Weights of a small image VQ-VAE: encoder norm batchnorm.
Rows from block 9 of the encoder of a small image VQ-VAE, named by matrix and row number. Rows with one number belong to one channel. Each number is 128 + 32 x the weight over its row's rms, rounded and kept within 0 to 255. All counts start at 0. Numbers have three digits each. After the name is the row's rms in percent of the matrix's.
After each channel's rows are labels from the 100 images, of 14976, where the channel reaches its highest value: "responds to" is what is common among them. Only what is clearly more common there than usual is listed. The data: Sentinel-2 satellite tiles (TerraMesh). In brackets: how many of the 100.
# c3: 3x3 conv (encoder.blocks.9.c3.weight, 320x160x3x3, each kernel summed), inputs 80-159
# c1: pointwise conv (encoder.blocks.9.c1.weight, 320x160x1x1), inputs 80-159

c3.199 104:124106090079144087095092145124136143073086095135110080163160116112130121095127092095076126123119107106107085088099142137124061072132083111100128076126124111133103123081075104154091122115083090104133128081149135166132094071086131094116166101
c1.199 090:079156086116162134123078105148139098145128125127097135093175094110126174013110110106141178082060151143169156148104135137123146138117119138129135140155088085105116124120143105133126143043133140002136110141097101155136183133115124063110163089
responds to: snow or ice (94); main land cover: snow or ice (92)

c3.236 123:133110066121127082086185120118119140146132139126174073178147070107123066125120074100107102095127104114045069084105125112113079090109096106116134111129117113109062112072068141104079125111102089122123141089126117193088090129082095085127120115
c1.236 094:175125130170146137104128109163109167116145127152129170170154141116101138095180143130166164141181133118140141147206170154050132139152193174155163143101095167116177132123153140124140164112168155114131143156139136191155121095129074138101115095
responds to: snow or ice (84); main land cover: snow or ice (79)

c3.262 097:132168184148156133164094047156192145106169084160148165110166201169079136114152125163127172124147102134120144127176198173131145139196153158199114127134114116116107054090129162149132160125146147143178112141120100164110137120164133104130119128
c1.262 111:120203184141118122134092117101092102110103086123144128101133172201046158143155134124145143126116107128093147130176167158124189125103165146129089106135116074098135045143133139171109127106149141122159086147114096129145128168166142161147146110
responds to: snow or ice (93); main land cover: snow or ice (92)

c3.318 119:131135108189135172160147172116155122191186132137127162174188113187152139123203155157145130123124154114163162191181130159091165170110209153165123163112151132127162158150189132142129123106183166106122125189151161161119185177179093114138121104
c1.318 113:126070067154081126126115129174131127105112140115121130151103126126069083127125134123143096096126083110134149171111086099010122123134127152131147112146141184101140083110153088098115129122121135120134160134151119132133116110130074085107072132
responds to: snow or ice (95); main land cover: snow or ice (95)

c3.229 082:165171177154180148132147083190179133143142127145125139103126114126101136098129151147157156185190142141166160143162182150126149155127151128147153186159119120160166082159159145140164126103156164147182119157114114147190150142148128163127080153
c1.229 108:182147205128119132115187119122126122141111117143115127137142183172116120189135166178129114181124115180175140122153156175109138148163170099121111179148153100128145119180159111169193138137139148129084169175116110133193124146155135131186099136
responds to: snow or ice (94); main land cover: snow or ice (93)

c3.269 082:148182186158199146142101117155158116112170157156139160062130089141064124103144148136136154153152123158167164140159174147131148153129172170162151184153151164123150115158161203152153172087161156145147177145151100148159164149157099118106012146
c1.269 104:175156173137178102136126125140169191127153146122124145171132120223086127157145127171162123148149112170126130092150168148101168156110171154151095237088157123124131130140123179161157145092131165125117123131164114129169154126195102135108111122
responds to: snow or ice (94); main land cover: snow or ice (93)

c3.107 108:130118138117105111102120141150084093059029110099110083107083118092056098121091115052153053086138119137102100092090100092124092115140104102106141122118137130129093043111092098112139127132102102108100166091123135047118104099112123126109064098
c1.107 100:140134160126114153170143116094150145125136155167142149185131107148104162123122198160150068145112139123169194089136139111101164213141196170143148149133135120121173109144165157116168101154175154145069112121141126124143190163201136128140101126
responds to: snow or ice (91); main land cover: snow or ice (90)

c3.61 114:144138125094160102124082087152148153097067099132125065129099075113090113128143096086147130139151094089116094077105169113112143102097098123113130090119198170135061025058068096105077160146096082101151156081186157110133113106100113125085108113
c1.61 091:166142091154173157101195174117138043155122103153110152106098011131181100130161140129131134108135170156145129108148145144138163142098117110157099127110167108156107147098164107100103124138163142111083176149125196138115129092123117186056102098
responds to: flooded vegetation (29)

c3.132 085:121178179167207151161118116174185118128160097151159174057138146153033144125163147152112162149142099147176150146185182153110156146145175150183105184113148114137142097127147185147137152139177159189201105157102140156156142127157094127091068130
c1.132 101:117197179166176155153117129104151122119112079114137144133151157200114123090140141160130116130150112159123168133145197156094166165107154132139052175133164108136121103130154132160122122169131145126106088135094134118126129172172103135102073112
responds to: snow or ice (94); main land cover: snow or ice (93)

c3.254 119:141128116159193140143125190196131137114112138166181130131137162133066127114136128126180089130168145121160125147140160117164155148126148137148148205162173160153136090107135158090153155109164124128156165146143159146171162151158162179136033116
c1.254 121:174105098155188133126168197204154163131136100180191132166146203155132128228122132122166094097166136133101100140117171132124174149114127110108072253129131121140139124137113168106150130115128123082139192144121155176122134107135163176133147080
responds to: snow or ice (94); main land cover: snow or ice (93)

c3.2 107:131071059071091077112100170113101113103133151124098098196175135051121129119119099124071104135125100111086082125122114128141081062098089133080124098148114135135105086101081082119108125148090072130145134070125139204099084113068149116099156114
c1.2 086:108097083103175141125076133144155145119110107099096148207140105144161087045147118150109189126138132092139106100129096121115095155146089153119096106091095128110112135094177112038117094111083122080247091120078154167079138093118108061121092101
responds to: snow or ice (69); main land cover: snow or ice (43)

c3.131 110:127152089174109175151119159106098121075164133132113180169163075172105120140128178161202143137107120109133160212152173155141134189091178136153111167133119124115164114102180130158120113134178172128114137168125161177145151158165116101124119126
c1.131 096:115153074121141127117172124203164123133136112097130130100089060128127054093153148116151126070150090026133131122104105125131103142108133126154091094108100122142100135066118135077141136091155105103128179099124169159065156102089152066114146139
responds to: snow or ice (98); main land cover: snow or ice (97)

c3.234 114:129147106166118171137155162097122148186215129157167212198178093165147119102202161156141151129121148098169187179196153146130165159094184156151133118108105124136155154173193132127135096124170168124104131179124136182151160151123117117122119112
c1.234 115:166070078145134121140111122113082119077120129134125112152138096140096060128128117107134061045126055103127109157138127100090114095145141198102140116132162145120102099089092114050083100148138103152105134086164054143118120104141085109050071117
responds to: snow or ice (95); main land cover: snow or ice (93)

c3.307 100:144146156171139168156097132086117124131156083148110172135151129149146190072156158125195126171153212128173163142154140130122182170124171135163140148124122127160182158162169130141153138128186159105116095165169199127168164173166121121124148055
c1.307 100:129097148114098140153132134112130157111123157118157080214171159122136133136163090116192063181141117213091108131044118112085134103197105124105134120192115150114071069131112122112177140135111096147119101075154090102139129173115098132126085184
responds to: snow or ice (88); main land cover: snow or ice (84)

c3.123 087:108129133118152125098120045122121079112058067134130116049072187126110164082137124081137146110109150130102116099123110118133116120086110095133083102101116078141105062148099090160135144133116107143117120109086107123119089123102139151142133067
c1.123 096:119154138140161156149093100087204169105145136167187108148148192127135146066159120157157118175103103197116115106132195169134126161100117131161175120117156145114141064187128129202157126115109130115087115115129110172114130155145127092158131138
responds to: snow or ice (94); main land cover: snow or ice (93)

c3.143 115:087137139105126082138140101098127187138076119128145068179172107119124128110122074090118136129075118108095088036089163124117144109131101113119125098113130115127078081105114111171144129140096098136123093099162146163158069118108120120112113137
c1.143 090:118158133183147147108156137094065110125125109134102161111133091123130094057133143084134134131035149116123140129094143150100117154120127101119089131071107070135102109114119121098119076154167139131149105148097151169115115108121152185149076109
responds to: flooded vegetation (26)

c3.103 110:123124122100138090085122112129106089122077146103131091118103091067083099092079116061124092091122135132091085078096112092127078091105083101103116117135120132135076088091085103107112129130091093101118133080151115111099076083082119130081049114
c1.103 099:121149163197152121147158115118174139135172135139128148152120167180135151122123178168120125129117156101084149096180168144091178136104219151144090178060137125089159147175146094120147134123165151115104112175117117134147175111124062088072105063
responds to: snow or ice (83); main land cover: snow or ice (81)

c3.41 110:167144156160161129115164117101134173171194118161113143181190161133109125063167133144151142140141148114117134115168167152156138144138155141152174148102106143144114102136128190142151117126146142125160068146125138225125145132125147109145133100
c1.41 102:216130169159086150147149154083124146087159125182112108158151196124087160145186135083142150151126125080132170139169157148154147122160159146125166133039107171128129115117139149145156133154154135097109140137139165211124093147098151121138129081
responds to: snow or ice (93); main land cover: snow or ice (92)

c3.66 080:133171165158201147161120124175156128140121170165155139058112084132101146101128148127147165195150151135173146129153172159130151147123151165170142191144188149150164118171146145133155169116149140163145127155155139105192150149162089149120077128
c1.66 096:146136130143169121134145142138151162141071164130153088125124120213077134169115113191116107168137103178139142133117181191119138144146116108153143201156143082113135068178123110145184193177123119110080131148132097075212136161164083128143090134
responds to: snow or ice (94); main land cover: snow or ice (93)

c3.47 087:086148117097159091129128139101144145140104062101160108151161051119116151096150084107119137139109129104099101098091163120109150102159103115109113090102135115133118123074105102124107108120092103081142114103116154137122027098128105159147087126
c1.47 113:139126097095113096108171161141127120148100129119126109129131125091151134149135102086097112095162139114098090087129087121110122116072088156084176089083109107162103114111096090197104157166076071127117125076134137128071065108084135184162100121
responds to: flooded vegetation (26)

c3.162 101:191144161156204138131178118153158150194221133147127141202190140139138117085156127147150134144151120123134141135158179146142147141139152129156175169155108121122133111129142193132152138091151140094153085145162120177129146134141134100109122124
c1.162 106:190140156177156165123197156112127173156164164127082135185196170169098140167147124129163136164184125114124129139178156150149169117125160152126175135126153183120134074150116132153193146124176118103112144164147101170122129127121145137110197077
responds to: snow or ice (93); main land cover: snow or ice (92)

c3.1 099:117105077094128083102228173143129136205083151104159095120113072102141115126088083087103110142128127110109083053101144086086086101078086079096128108109068118121095124131089077097066124134105091120099103095125124107147115096084100164138123098
c1.1 094:106134154193139150159178118159121114149080117118130126123124137109142161128114186144162152153119138103174129144108134125035122124127110121123105115171086170094136223194139083135135151136174154086067123170163118129183182093129043136102127099
responds to: snow or ice (87); main land cover: snow or ice (83)

c3.83 079:129183188151175140154132104170178150142170172171164156068143094144127135099127149145116172177150129142187158130173195164126139145137149169174137159135159144136170157171148156135135167129150161163155115175143116143185153137158089141130118130
c1.83 102:175204168167168152176155140137151103107100133102125131103104147196112072141096123212137108142123071137131163104144191161086140128163160089145098167096136113082132129174160105193130155155123157137097135115140085119194104184173074178110100126
responds to: snow or ice (93); main land cover: snow or ice (92)

c3.121 087:167186176142206128117113126163150131087182111137133146147191111169101103149127143148118145155159099164115138129165198186124125129189148140142159177176131174123113099143140176173151173130128140170169176140137097168129130137135117130159076136
c1.121 103:163194205163171147088139127173123125149188097165100202119134135186159123097117136159113131115138129102106168151243178177095132136090179118170126164066163138140160135144126145119129136100172155136150172174123115164139147103140116133105100104
responds to: snow or ice (93); main land cover: snow or ice (92)

c3.278 085:151121074105158093105186173110073154172105101098139095149135091118117124119109084081107122132129111084109089062075140097098103111039105066087122105108138096111081111114095110131056126115109100079121116111117108057147100133112101120136101088
c1.278 102:145132080117113107116111129156123102114079069100107098137112162108080152147103128090129110114119061092103109145089128144087129107130136134102141090158093124112067118121081114161086148144119090148132166108096049113120147117106091156119145113
responds to: water (73); main land cover: water (51); clouds (43)

c3.101 082:118184190155115162117141139154140110153098112144130158064142163142075182139146156141134120146143148169147174142157152155121163152110163149156118124131067146145175131198168131185139151108160179126170103162106128122108168109142116138084166067
c1.101 103:124165200124136146169079104144109125190156073126145172132132132174099118127141178188130114150152118170134154117145162140124128125159132116136135113149052114113123096197157098161159120100130107143126064134070083146159116117155130132119087131
responds to: snow or ice (94); main land cover: snow or ice (93)

c3.263 092:145133137172104177149127091134132128111139131189098154154146137171089211118233164164158132152111150126120154163180124175151199164176167148151111158144127116142134117154167148178244141152179169134145126159145193163138165153158137123181156130
c1.263 099:126083069143123108083143157104118124192105126164179117071128111062158157079126127116104148078088154104102087089151100163160142121064131113121083142098098060168094113137137105112130106144120120102134097135112113156094104116123165172140096094
responds to: snow or ice (94); main land cover: snow or ice (93)

c3.135 120:113139112084160052079128120133173138140101105139139083157145082087153121115124088093089127146102136118075077033109133116113138083117068056106093090148135081146102144094104109106113116107062074081158111088134168126135136099073141147139169089
c1.135 090:095097140120116098139109137125131147115114130100111145101099050138103133135125121102156071162103136051097127116064158105053169127131097067163107084168170097106114103117092084098123093073130103105116137132090174105137125143093100112120148142
responds to: trees (88); main land cover: trees (41)

c3.53 121:104108059087144062138111112102073131113087130194152084120126188097134152085149094101124140131106117095073069129098137129144131109072091120122118092128115141130089092121087091125085108129076067105096098073143124129104051144122141118145167103
c1.53 101:149077046098116104100125136143082093095149101209154149145106164110109165126145124104139114109177131079098081147135096090133099112090114134148085101133098110088110112127092060116102113144114096139093151082124111131095067139123127067124164083
responds to: water (78); main land cover: water (43)

c3.55 083:132176179159179133164145124130147142163196165204152177069152098139144144104132133159112175172155135129161139133195201166140176139135160154188130177127152148144199180158163158131148147153159166146150099181146120167171156142167120144141156129
c1.55 097:125155172116121126172154112125146129119121073144146113111193107190167117171097135154102099194128113127105173140125159174098111105126126124146138120105119123069141129168162124161172154147182111155088134138100091056182150190149047112100142104
responds to: snow or ice (94); main land cover: snow or ice (93)

c3.149 136:126129117061152058101109091150140144137112122162124073149128115110154125131128061112103155120142113156051065107114130108117133054137061125082151084164148148117113115089079119096111134090050056092129137076164113131127107124086127117099144132
c1.149 107:105111077081122114079160100111120121142117120125122109136080151057139143138137108090105140098108105076093087100112136087119104072097101080129201117149061077122109141085098107099108105086093079030160125112128135130072112100089148133121190132
responds to: snow or ice (55); main land cover: snow or ice (38); flooded vegetation (26)

c3.110 070:131182175148150141149126163075114129158165165202156164071142108132126156104146127154099174158094141146194155134163185159114149128074142146161102131106143128137173173219136106142108163139145145121111144165147115161189140142150095122079138095
c1.110 105:126132171127156159189142130136173153120132144098143141122143153164046118161112123174124102162134075198089166145123158130097141126138118162124096109152146161097076063179126105168131148169127111135118121165137098131183125190177074109168073133
responds to: snow or ice (93); main land cover: snow or ice (92)

c3.230 106:129173201145128160157115114113150136119153101180111171136187191161146169152140150171119185191149157127180154141159151132123193159153156139154120137128105106128173168157168156204155116130164161097124078166173128184198184163152155169127180108
c1.230 093:121151157172112113142040122055099134093139092166112130083133191148106148152097118129106142140093152099178171162167118136108158151042126152126135126117127142117146119144130127145106094140131173107124141121161163139150126178153149172132170069
responds to: snow or ice (94); main land cover: snow or ice (93)

c3.165 108:135143150147164123100144147102082145153110148157155130136135111087054122057120125069145163117144131084108118122137157121110118129104128116116179126099133153113118088087120142109125122068149127074147062127163130192114124105106101071052043044
c1.165 086:203126109154132168098147132117165137110155140162136135164130155164104178088165131109170160138127132125099146162182163090154166152162187131137159138102092133173188070139136166128155125089189182073192074146124155218157136130135128130094129094
responds to: snow or ice (93); main land cover: snow or ice (91)

c3.242 091:129098126097148100084102068113101127144090096167061085140093130106187138131125087078127126095109173159088083078104080106114135095149089079101084059133116118117106149117095086133073122103096084102120108114135174122112121112092145124112174138
c1.242 094:109134149125168144153110173123133147131143142188137153178094130129148146123126157177146176202132197168145153157171155164170118132134139078140101145135102128173177148150168143114140164167126149164078101140131197119130143173122218134143129105
responds to: snow or ice (92); main land cover: snow or ice (91)

c3.267 095:151137123190137167156153113162145168104139114142141175106156109155071157161128156140172149139166186138122151151171174191133168163145170156217152175146086158140165122125164165126171159143183179113143116165140186186134175117152132137138094114
c1.267 106:128130135112132160071143137140082156094107110120143060149174135114120097147098115072142094159106065225068150116112177132114087084146093101071118127143135119139144088150119096142142119123114113135132107146115080138120083109079143154150104176
responds to: snow or ice (92); main land cover: snow or ice (88)