config.yaml
image_size: 48
translate: 0.06
decoder_norm: "groupnorm"
decoder_weight_standardization: false
lr: 0.0037
final_lr_fraction: 0
Rows from block 4 of the decoder of a small image VQ-VAE, named by matrix and row number. Rows with one number belong to one channel. Each number is 128 + 24 x the weight over its row's rms, rounded and kept within 0 to 255. All counts start at 0. Numbers have three digits each.
After each channel's rows are labels from the 100 images, of 14976, where the channel reaches its highest value: "responds to" is what is common among them. Only what is clearly more common there than usual is listed. The data: Sentinel-2 satellite tiles (TerraMesh).
# convs0: first 3x3 conv (decoder.decb.0.2.convs.0.weight, 96x96x3x3, each kernel summed), inputs 0-95
# convs1: second 3x3 conv (decoder.decb.0.2.convs.1.weight, 96x96x3x3, transposed, each kernel summed), outputs 0-95

convs0.47:128104172132147139165144060123125118141123136133148119124140136169150146111132059137130114161096146125150166114098142120116139153110125121146162123129141140175147120138100129188135111152145126154180118135160128169125121104131102150154142116165147102158116140140162171154098130117127148173
convs1.47:099146150137138110101130165133114122128173135149129172119148144155136147144136142120158111153113104126223117154084153083112107129113130150137102132131141136139212123129150134119108134138118120133114195140135120158158142126126118089122129084126155111127114130133125108103162139115121099104
responds to: water; main land cover: water

convs0.14:152150089154174141146155158105191161139171147141136136149142157104127143159152154175101143074157142143096145175194159148124142147142088110151116127147135155131117124147150155105140145136123134124124136119138118116180142141108149083101141148120131086143128145148141147131126134137130137124
convs1.14:092059150143146173127120095140059115123050138131133120121112136116116113092109118111153128175120138112084121109076148078100119125115135126118137136124095148120123152133081094145146124139137119128145067126132140102098133134133088138139111128144130149132139115147134121133097150131121128106
responds to: snow or ice; main land cover: snow or ice

convs0.0:161185129170131131125109203105200134132142110128114151140129133140108138131116147153083178140109091177097102133149117145166107130118114120124122120119161125144199104121129137097142117138116151117126137126123169163152112127128155110128128132107100100083106118111130122128138110111124119104
convs1.0:115053156172134135127132094174066134123126129152136165121136134144136122138133101109169091170156155071170124143104147066066130125125150138122115126127090125130069126134111098126129134132121130128165128127126139133117134112134092145179122157145127136129130129132111125126102130123131121119
responds to: snow or ice; main land cover: snow or ice

convs0.34:174126091179122168109089149127109124147108119121130126154124141113111130134136169101131149118191125146094134135134152167133094124160111112132144139115159150139146130128124140150126206165125150138133100117141184121113139139137128127122106142157110206163125128119138119091138155135141100111
convs1.34:107105128144137134134118097147114123140162122170111201133161124140124114185113139139119129133095145062144118153024157104128104134128114133128106128131107129125106127137139140124132127138126133149119118140138111093062135112143107122146139197108136132101141116132118148135127127123122113094
responds to: clouds; main land cover: trees

convs0.46:134101151146129124110121147163143116169108136146139139081141156144127153128100114111141131114117146120192127162173129127092109146105136115152184109134150153120089117135099114152168134157124099138142129049139153156133132131131097176158136164127128154156134141121188138143134132124106110151
convs1.46:107115140147149155110128167104142127127171117104123146129147122160131101118119132112143125161125103132141115145073057081132121123121135159125101152134170151122140123130135122129122117142125120138085167137126118110116114027130129092147089116133162092125119130125110129094165142130109099086
responds to: crops; main land cover: crops

convs0.67:114137099173121148108121181112135109154141099130111120127119110116125135142139128131111161123093128152150120146109106125181110141112081133117170083135137101118083117120106107089152097102108111106134116061107135156135094113149147131142149144126114053088138133140139163158122097098142125139
convs1.67:170113158141120118128132109109081133121129134100135128128138140135121124165141133139131150118239120081121112133212134112087124139103134151121112141126159128131095104128122124122115126137121130126156080124124135150166138129112111158138097155136118098102107118136095131104132139120112119189
responds to: main land cover: crops

convs0.35:188145077168139147087112198111180147159114115129126113106114137113096150150111173093110144102163107144135146172145173186145097162124108120138126109109171126123153096118128115115160132125103116125137140122143136127097132118133119129139082125122107141138128122098135134126141119143128090127
convs1.35:091048162146135105141132113127092129132102130155124160125152133152131111160123143134158137196114133056144115117049139057123118126122112131126112141130104124127075131128118117126122118135123131130142105139129122114078129113136067135166132134126112132129127120125123134119114131120121118104
responds to: clouds; main land cover: rangeland

convs0.17:146112108101156165137152131125161141142157141152134128121140153156151182134140108138141143078151094132076157152160166182082134158141133130161144146157170157146136160161154153159126166140138127149137145144151139147144121135092126094102112137151123102141147139152138168129123160136136117087
convs1.17:095082142137146162121117105126078121132066134085133120122108131128126124054120114115148082127123140131122126129064212107101116128115154146128144138115111137123162137129085082146145131137138127149148073119129148115093155136133110125136122137137149146143154123152146114141101137141116149137
responds to: main land cover: crops

convs0.28:140103172113136116136150070131187117119141134132147130105131141141118137115127057131093104144119116115115168117168136159116122159092127121113164135128120154148159115129099108168139111148134084149148130160152152156157123151084114075132117092162110108125120118149130175154117141137129156151
convs1.28:125119142150137156113130181162076132127168139190133196126132139158146103145132134121170094127115107110192115140067171062109124127114134150124111135141147140133181124129121097126126135127134122133165143140127120113072142104122096136128130138139143106126121130133116126104139133109120111117
responds to: crops; main land cover: crops

convs0.29:125119138135085125182149095123139107057136145150069145118146136143168146126149150142122129141144124123126067113125129122135159086144099144121118128136131147103083113123096122150147139116110167099119108147060146147127139141165120140128146123065160132145146139146112125131096143131159099134
convs1.29:134125114108146084124148173146107128124148118147106132121107135130115131155127142125140153146118142115168055154138136119134135111132130132172132131171109147125130097226172149116104112153135107137095148126054117143148147126058143112133110122124135112132131136135145119094149122121131141111
responds to: water; flooded vegetation

convs0.76:115135130137169109165152091085118141145130136152139154114147143162158154132149089152140135123095131124115182117094159129119145163139098131143174155145131149166167145132111124183149140137158147139158106119163077124097131116153108129122148122155135078136096139129153162175103132099133137123
convs1.76:117105151138137104102130150163098138129164139143131132119129135142141143142118121112189122154143141071253111179107163070105122128119144170146107141131120143129102121128152112121124142137120125137141171129139135145135150142128133109162135132141181110140127116141126114111137143128119120126
responds to: main land cover: water

convs0.27:129132163156121114167128107103135147061115121127079114143142115150135115114155109149102094115143131119097075085145092142107144102141123118088131126095153121153091121085099128145142124111117165094126104131068160115138120144160109126135131108081116163126135125130111094119095131120146173152
convs1.27:146122098127131095136149150116122134113146110165098125138114131120145121155138116149106152196099104105130108145139106094148125128144060126139125114136098134133083160162149131087093086161125113126119117122067100126129139149076148080177175133124116118136125159125133135119130126142146153094
responds to: water; flooded vegetation

convs0.5:155081088133093125126091173156093085149136128128113131147125126118122107132087148118112092168129100076141176138148134172151132130113134100126122131135122135111190143143106121122122138129129126117124131158119066123079094145114089150139137155135098085139113125161108144157124123090119103126
convs1.5:188151118146124098119139115142188126126151129156127089131159138106132129190119132140062151135156095057100117133154131183135117126130090124125104139126127128122077120127147185108121122145128141124121104138124152091179133166127118106140092128126112121121116127138114150121128119129129126096
responds to: built area; crops

convs0.13:118124101154127152188153132137113128094127126112094154169151129136161121111150125159139157111139152157103097112150079142133168097147130132108076167143134140129129124121101131128120180142144187108145140147082162115145114144160154133113163153094154162138129151164119118096128157101140130136
convs1.13:143118099122142125119117110120088128103143111141111134128100149125127129152120103128114120157114117110139103151146120092136101119126083143138166127120074157117080154176144120121110092182134093150117097094070110126139138152040147107158128145129139087138143136146142110129126159145124156101
responds to: water; flooded vegetation

convs0.31:091119119149124134156115128104073104087126130134133091114135136108133107136125134150104128138136109137104125133092108183186124132127129139133174140109185133150147106118120162127163125148110089121137096102128152075103134052158104121131118116129105144139106142138145175109152136084122112145
convs1.31:195128127194110151116139151161171151118110129104122126133107128127127138111134075109130096148142188093142098149207156162093129124113138161127115129134118131130151115134117130127127125163119152141163148130121127135165155164083139134141138144135142077131140126152123153122141128147127162143
responds to: water; flooded vegetation

convs0.62:101143100178118141112120175111148120148135096127100120121116109116122142126140123126123163137092123147139104140129147113180113135130104125120147098136141115110066085124094126079160117123104121104129113061110097166125105105148156135128169134111120067101136146136164159161138095103127130151
convs1.62:172094152129114110132131078119084136130118133110130128118132147137113121169135138133136164127243120069107108132173168121108129138114140151117101137122166136147119096133131135122119127137131137121109078141127134138159126167115118154146127175133118105101110115133090132092126142119114119154
responds to: main land cover: water; main land cover: snow or ice

convs0.2:152100128134112158065136122151176136128113112161127129124146119160119127142135142086132091094176134116096153122140156180085111122123124095132096145137167147151165115126131131134138170133123134117139118139130109123086153137138117157128099129098058169088091110163149127126149149145119108136
convs1.2:136077158167126129108134096162081120129134131064131106133150142159127149078105120106174121130113161097182123138098130108076122129126152159126104141128073117115062128129140093118126162121125117136147132137129139144140147077134108165164102140135162124114129134143120116126111124121133123105
responds to: clouds

convs0.38:138143155107152119153133081161135137148098143136153162109116158153137132101134084107128115160135119099183147128150120137152121159132131104159171144140114158152103127157098107144174138159133137137173098085147166159141135124101092129158151144154114122163133146148183171125149152149136125125
convs1.38:153091151166137124104149163152135129130182132136126123135150114142127134145127137132152117170112089142179102129068149123122120121109124157120098144129162142127209120137140149114116127152119134123114190157119122156143153105128117090145160059131155108103113121130112138099149147125118118095
responds to: main land cover: rangeland

convs0.91:107127105133078130134125139114131142159112132088144135144102117081116094107117161129101084100119127129105165085124152105114125152129139100105121085109137098131145100109093110109158157098107169080153125100149154113128155127158112121099118089102105164115145111090095110162080108147125136120
convs1.91:176135135121139139090162102135129119113111148135110094139129166127109097079116102103116149168157126138097109061145130175103135117106104151122115155116124145125104143141121103119096099148129111134079098124129124143127114108110132169213154104147123110133120125135129108085146151112117121088
responds to: bare ground; snow or ice; main land cover: bare ground; main land cover: snow or ice

convs0.59:131136162096118144162140118139124098076127148124114147117154138115153156132143144138110148125151141142059080109135170132116136065153123121131117128105098120106128143119086116143124166127130122133107118173096206121125121143094108132138124138147127178157142127126109109098101170112152092127
convs1.59:119108107116146111134146115119086141114122123161109182135087152131113107146138102124123128126122144127141049165098165130135129123135126135151149129141104147123137088205128128113112083161132116143126118102072089110121139106039137138109131138137136099126134135137145125115139127138135155107
responds to: water; flooded vegetation

convs0.10:124153129172110167175127123165126157055139141114075167158139125162145121107150169152113087112127142139113117100128102130136143105131127119110126143114118126182103134116100131155165128132130170086172111133098150137133098118135116144148151115100149103078147131132105118123110145087142111114
convs1.10:113154121112133059124145158129110142110136106168110158135120144121118115188143147134125189165079139119138092136181120109151119133141095116147120129140117133149110107188159143111095083136112119115111125146061102139147122158068139101143137122141124129119111143135118130103141131119134132127
responds to: trees; water; flooded vegetation

convs0.49:115172125232118209166131147178131117156152126131123159163153126143136125096135140154101125131134155158116116098124081115167129109106090131130169128126136108141130103116096168125143130135119158122153106132148127118109104113126132148140147122130134080122143130131129120135118103106140122144
convs1.49:108150135104125042129137189110163139114146123181124120140133134106132128200128157131123184158091099105145113152159131137172121140135124137122092128128132129157137125137156140117115129166119148111141171148122118108150142177122157068137126111126132116118120133119123139106166127139127113141
responds to: main land cover: crops

convs0.44:128127157098073146167145116162142124073128132116059127137137113139157133134156127121128145136129146139110070104126123114102151090149140127104088128118135130126136124113104118149146168120105177097152130152066172127130144113151131145142131132083149163143140130121089136097108166123150100144
convs1.44:131110102116146116120151130124104137110143117159110125128094131134119133139136112122120127148109152140145073165123115122129134120134102138151158125140085155121121126209152147109107086179131097145107128107058112136150135125022157110137125128127139098137140144144144115106139128142130146104
responds to: water; main land cover: water; flooded vegetation

convs0.30:200102157126129142128140118150165129148145138139161119130149152143132139144150109096138094087184110097119175129123160203127121155104106126112168129123126145150111135139119090169158112113117120141132113151150161124101103137099097115139113115159107081101135124138095158151110144125138146135
convs1.30:107123160159132142115137122151085132129160133148136192123136130130153116140122142113191076106133076065202126140120196082097129126122157167128109145136126118129096120131132099112126161128127140132145137143130143103102150135142087142155147161130145117134136135134125118112131115126135121154
responds to: clouds

convs0.72:135110067146136137072118199111099134133108109106115113144114118109127151113137132091145171154172127131106134154128154129091116137150149134137147164144188133142178137143153153114157202149133152135127146157122179154145129131126138106116118154114113126142115153119160117103137123143131129128
convs1.72:097083179164139152112122064131103127122131138110130154133140145143112115132110120106144089165186140127177101155057146108088111135127146183126108129109115154121149123148128116127141140149118139151136192119136127137101149090138128140174125140140175126123144134141108103121138128136112121125
responds to: snow or ice; main land cover: snow or ice

convs0.24:170134073154130140099122174121193150155104123122139112111104145111112134156109163092105144099150123146146166166164168197129110168118102108142108123113193128121145105123129111111161141130109113128126143112136127102116151110134109134131092119133101119125133116114153138123145124152121075132
convs1.24:115068159152136138135139119155104124133095127184131121125143134151130118149128138121164136209107153066140113114026145067108122130115135134114114134134100122125082137128096101130132133132132122132144110143122134117105127112129092124176129125125121130125134123124110138113103136116114112098
responds to: clouds

convs0.77:127108086138163121086138112072133127146149140116137152155113142167126165135141094142134138145119138155156145159132085127093129130137088133158120136139186134156198109143125158142129182137128139139125141097131189176157125119130131109073151131120136141117126140102158129132133114156107139130
convs1.77:110085152154141167105130111144099135133109133085130097134134133131130138066122125100168084164163169107189103169068150087091122132117163177128108134129119147127113131140106090115131151151124131137121188135130140130115150130133131110158131135139178108131134123145111119115141136132111140118
responds to: main land cover: snow or ice

convs0.88:124116107123141153143131134131149137175159144146163162146137152128147175141161113136137151137122147112131153154159134129071140142157131130157162175142140166187134144157118165164134175128143145153171117119151156134105136090153140147137158164148142131173135145153156154100127148129160101133
convs1.88:110048141123154166124128111133115121129090122098114063112125137137120130082101138120105148140168174114109093138037118149116106124103098162136125146137138166107125148141103116126120115171140104156098134141133136134150135120126133105155124089112135119127141118158130098126151148130097124131
responds to: snow or ice; main land cover: snow or ice

convs0.16:121115081123138165166155140121124129117161151130137140118165151140161171134113113165141150092152125145062155142156156143090129127129146117147127147146098157132103163160145136163138175145139113143130107141140204152149114135081132138097117154156138140118124141138107128122112166123130128078
convs1.16:106105138144162176132117113130077119125075124127128140122083137117116108091116112118141089127109118120121105120045214123113123124118131147136148139119115147107138145141081092137145121153145125143151087113119130073086150119115105156136127137129140141151156116147144119147104134137113157113
responds to: crops; built area; main land cover: crops

convs0.63:112134135124119145152131133145127143082120136110077126167122115098152117110152132132153130110126124127102070092112098123118138106139124114103071141101137127174171143105106122148125161118131175105171117124083160102123154107149131133107108109127116165150137115106070164076088133132139104117
convs1.63:142105108131149155130138101107102135099136124179121152127096137142111125152134108127116127133114137121127093151140112127122123113133089134133170125129071151131103149184152151115106079175126082136109099123077109131145117128019129130133144136114131094139139137143141111123131133140124156096
responds to: flooded vegetation

convs0.11:112145128182115167200115165163096083102100134110131156159139123133121115104120161157095076129113121134085145084138082157119150101109125109121106128127143108125159140109080095120149097132129160103113102132108148123106126130097132144132131120138131097123134129147101176126131156104135132101
convs1.11:127128092153108097123141153128177155129138138163128125141105134109114118176154092126091184125128149125114082153125163180129129123132117103120126122126148116150168092155167184115106080157100138103137118112113079113156116142063141112107113116121105123101115134124122150109150116150136131134
responds to: trees; flooded vegetation

convs0.32:172094091172132142104137099105161141162142127120138105124145142166116171136117089121117107099140135130110171132105162181109114152105107108128144124126133180159184091132120110196124134157130134147154148138178100155127136127109132143115117116152113143132103123159131135169105131134114143153
convs1.32:098107159150131131108129178167080128139149137155128167124161146154155121103120158111188156130082147079195115136053170056088114130113138153130098138137132133130118124130134102116124152126119127133146133154138142145126148089135128113134117125132155124132122123132124113113129139117114106127
responds to: clouds

convs0.81:149156157143119182144111133175126106122148129098127165117148128148122130075107128159059106140158155143102099098144154144184116128119109093129111126120162104124117138126100150143136084127124130122138103164138114129138105093110072167143091099124119099108127118134091133139098124123130092105
convs1.81:080194105104121089123129128088174133127099117124116103142118132081113138151135148129107083111098127216113106137098131177193121128129122125128149127115152125134171122145121167126142110143126153130125120131120099095120135144135139083070122123102127124129134133122130155147137127146119138138
responds to: main land cover: rangeland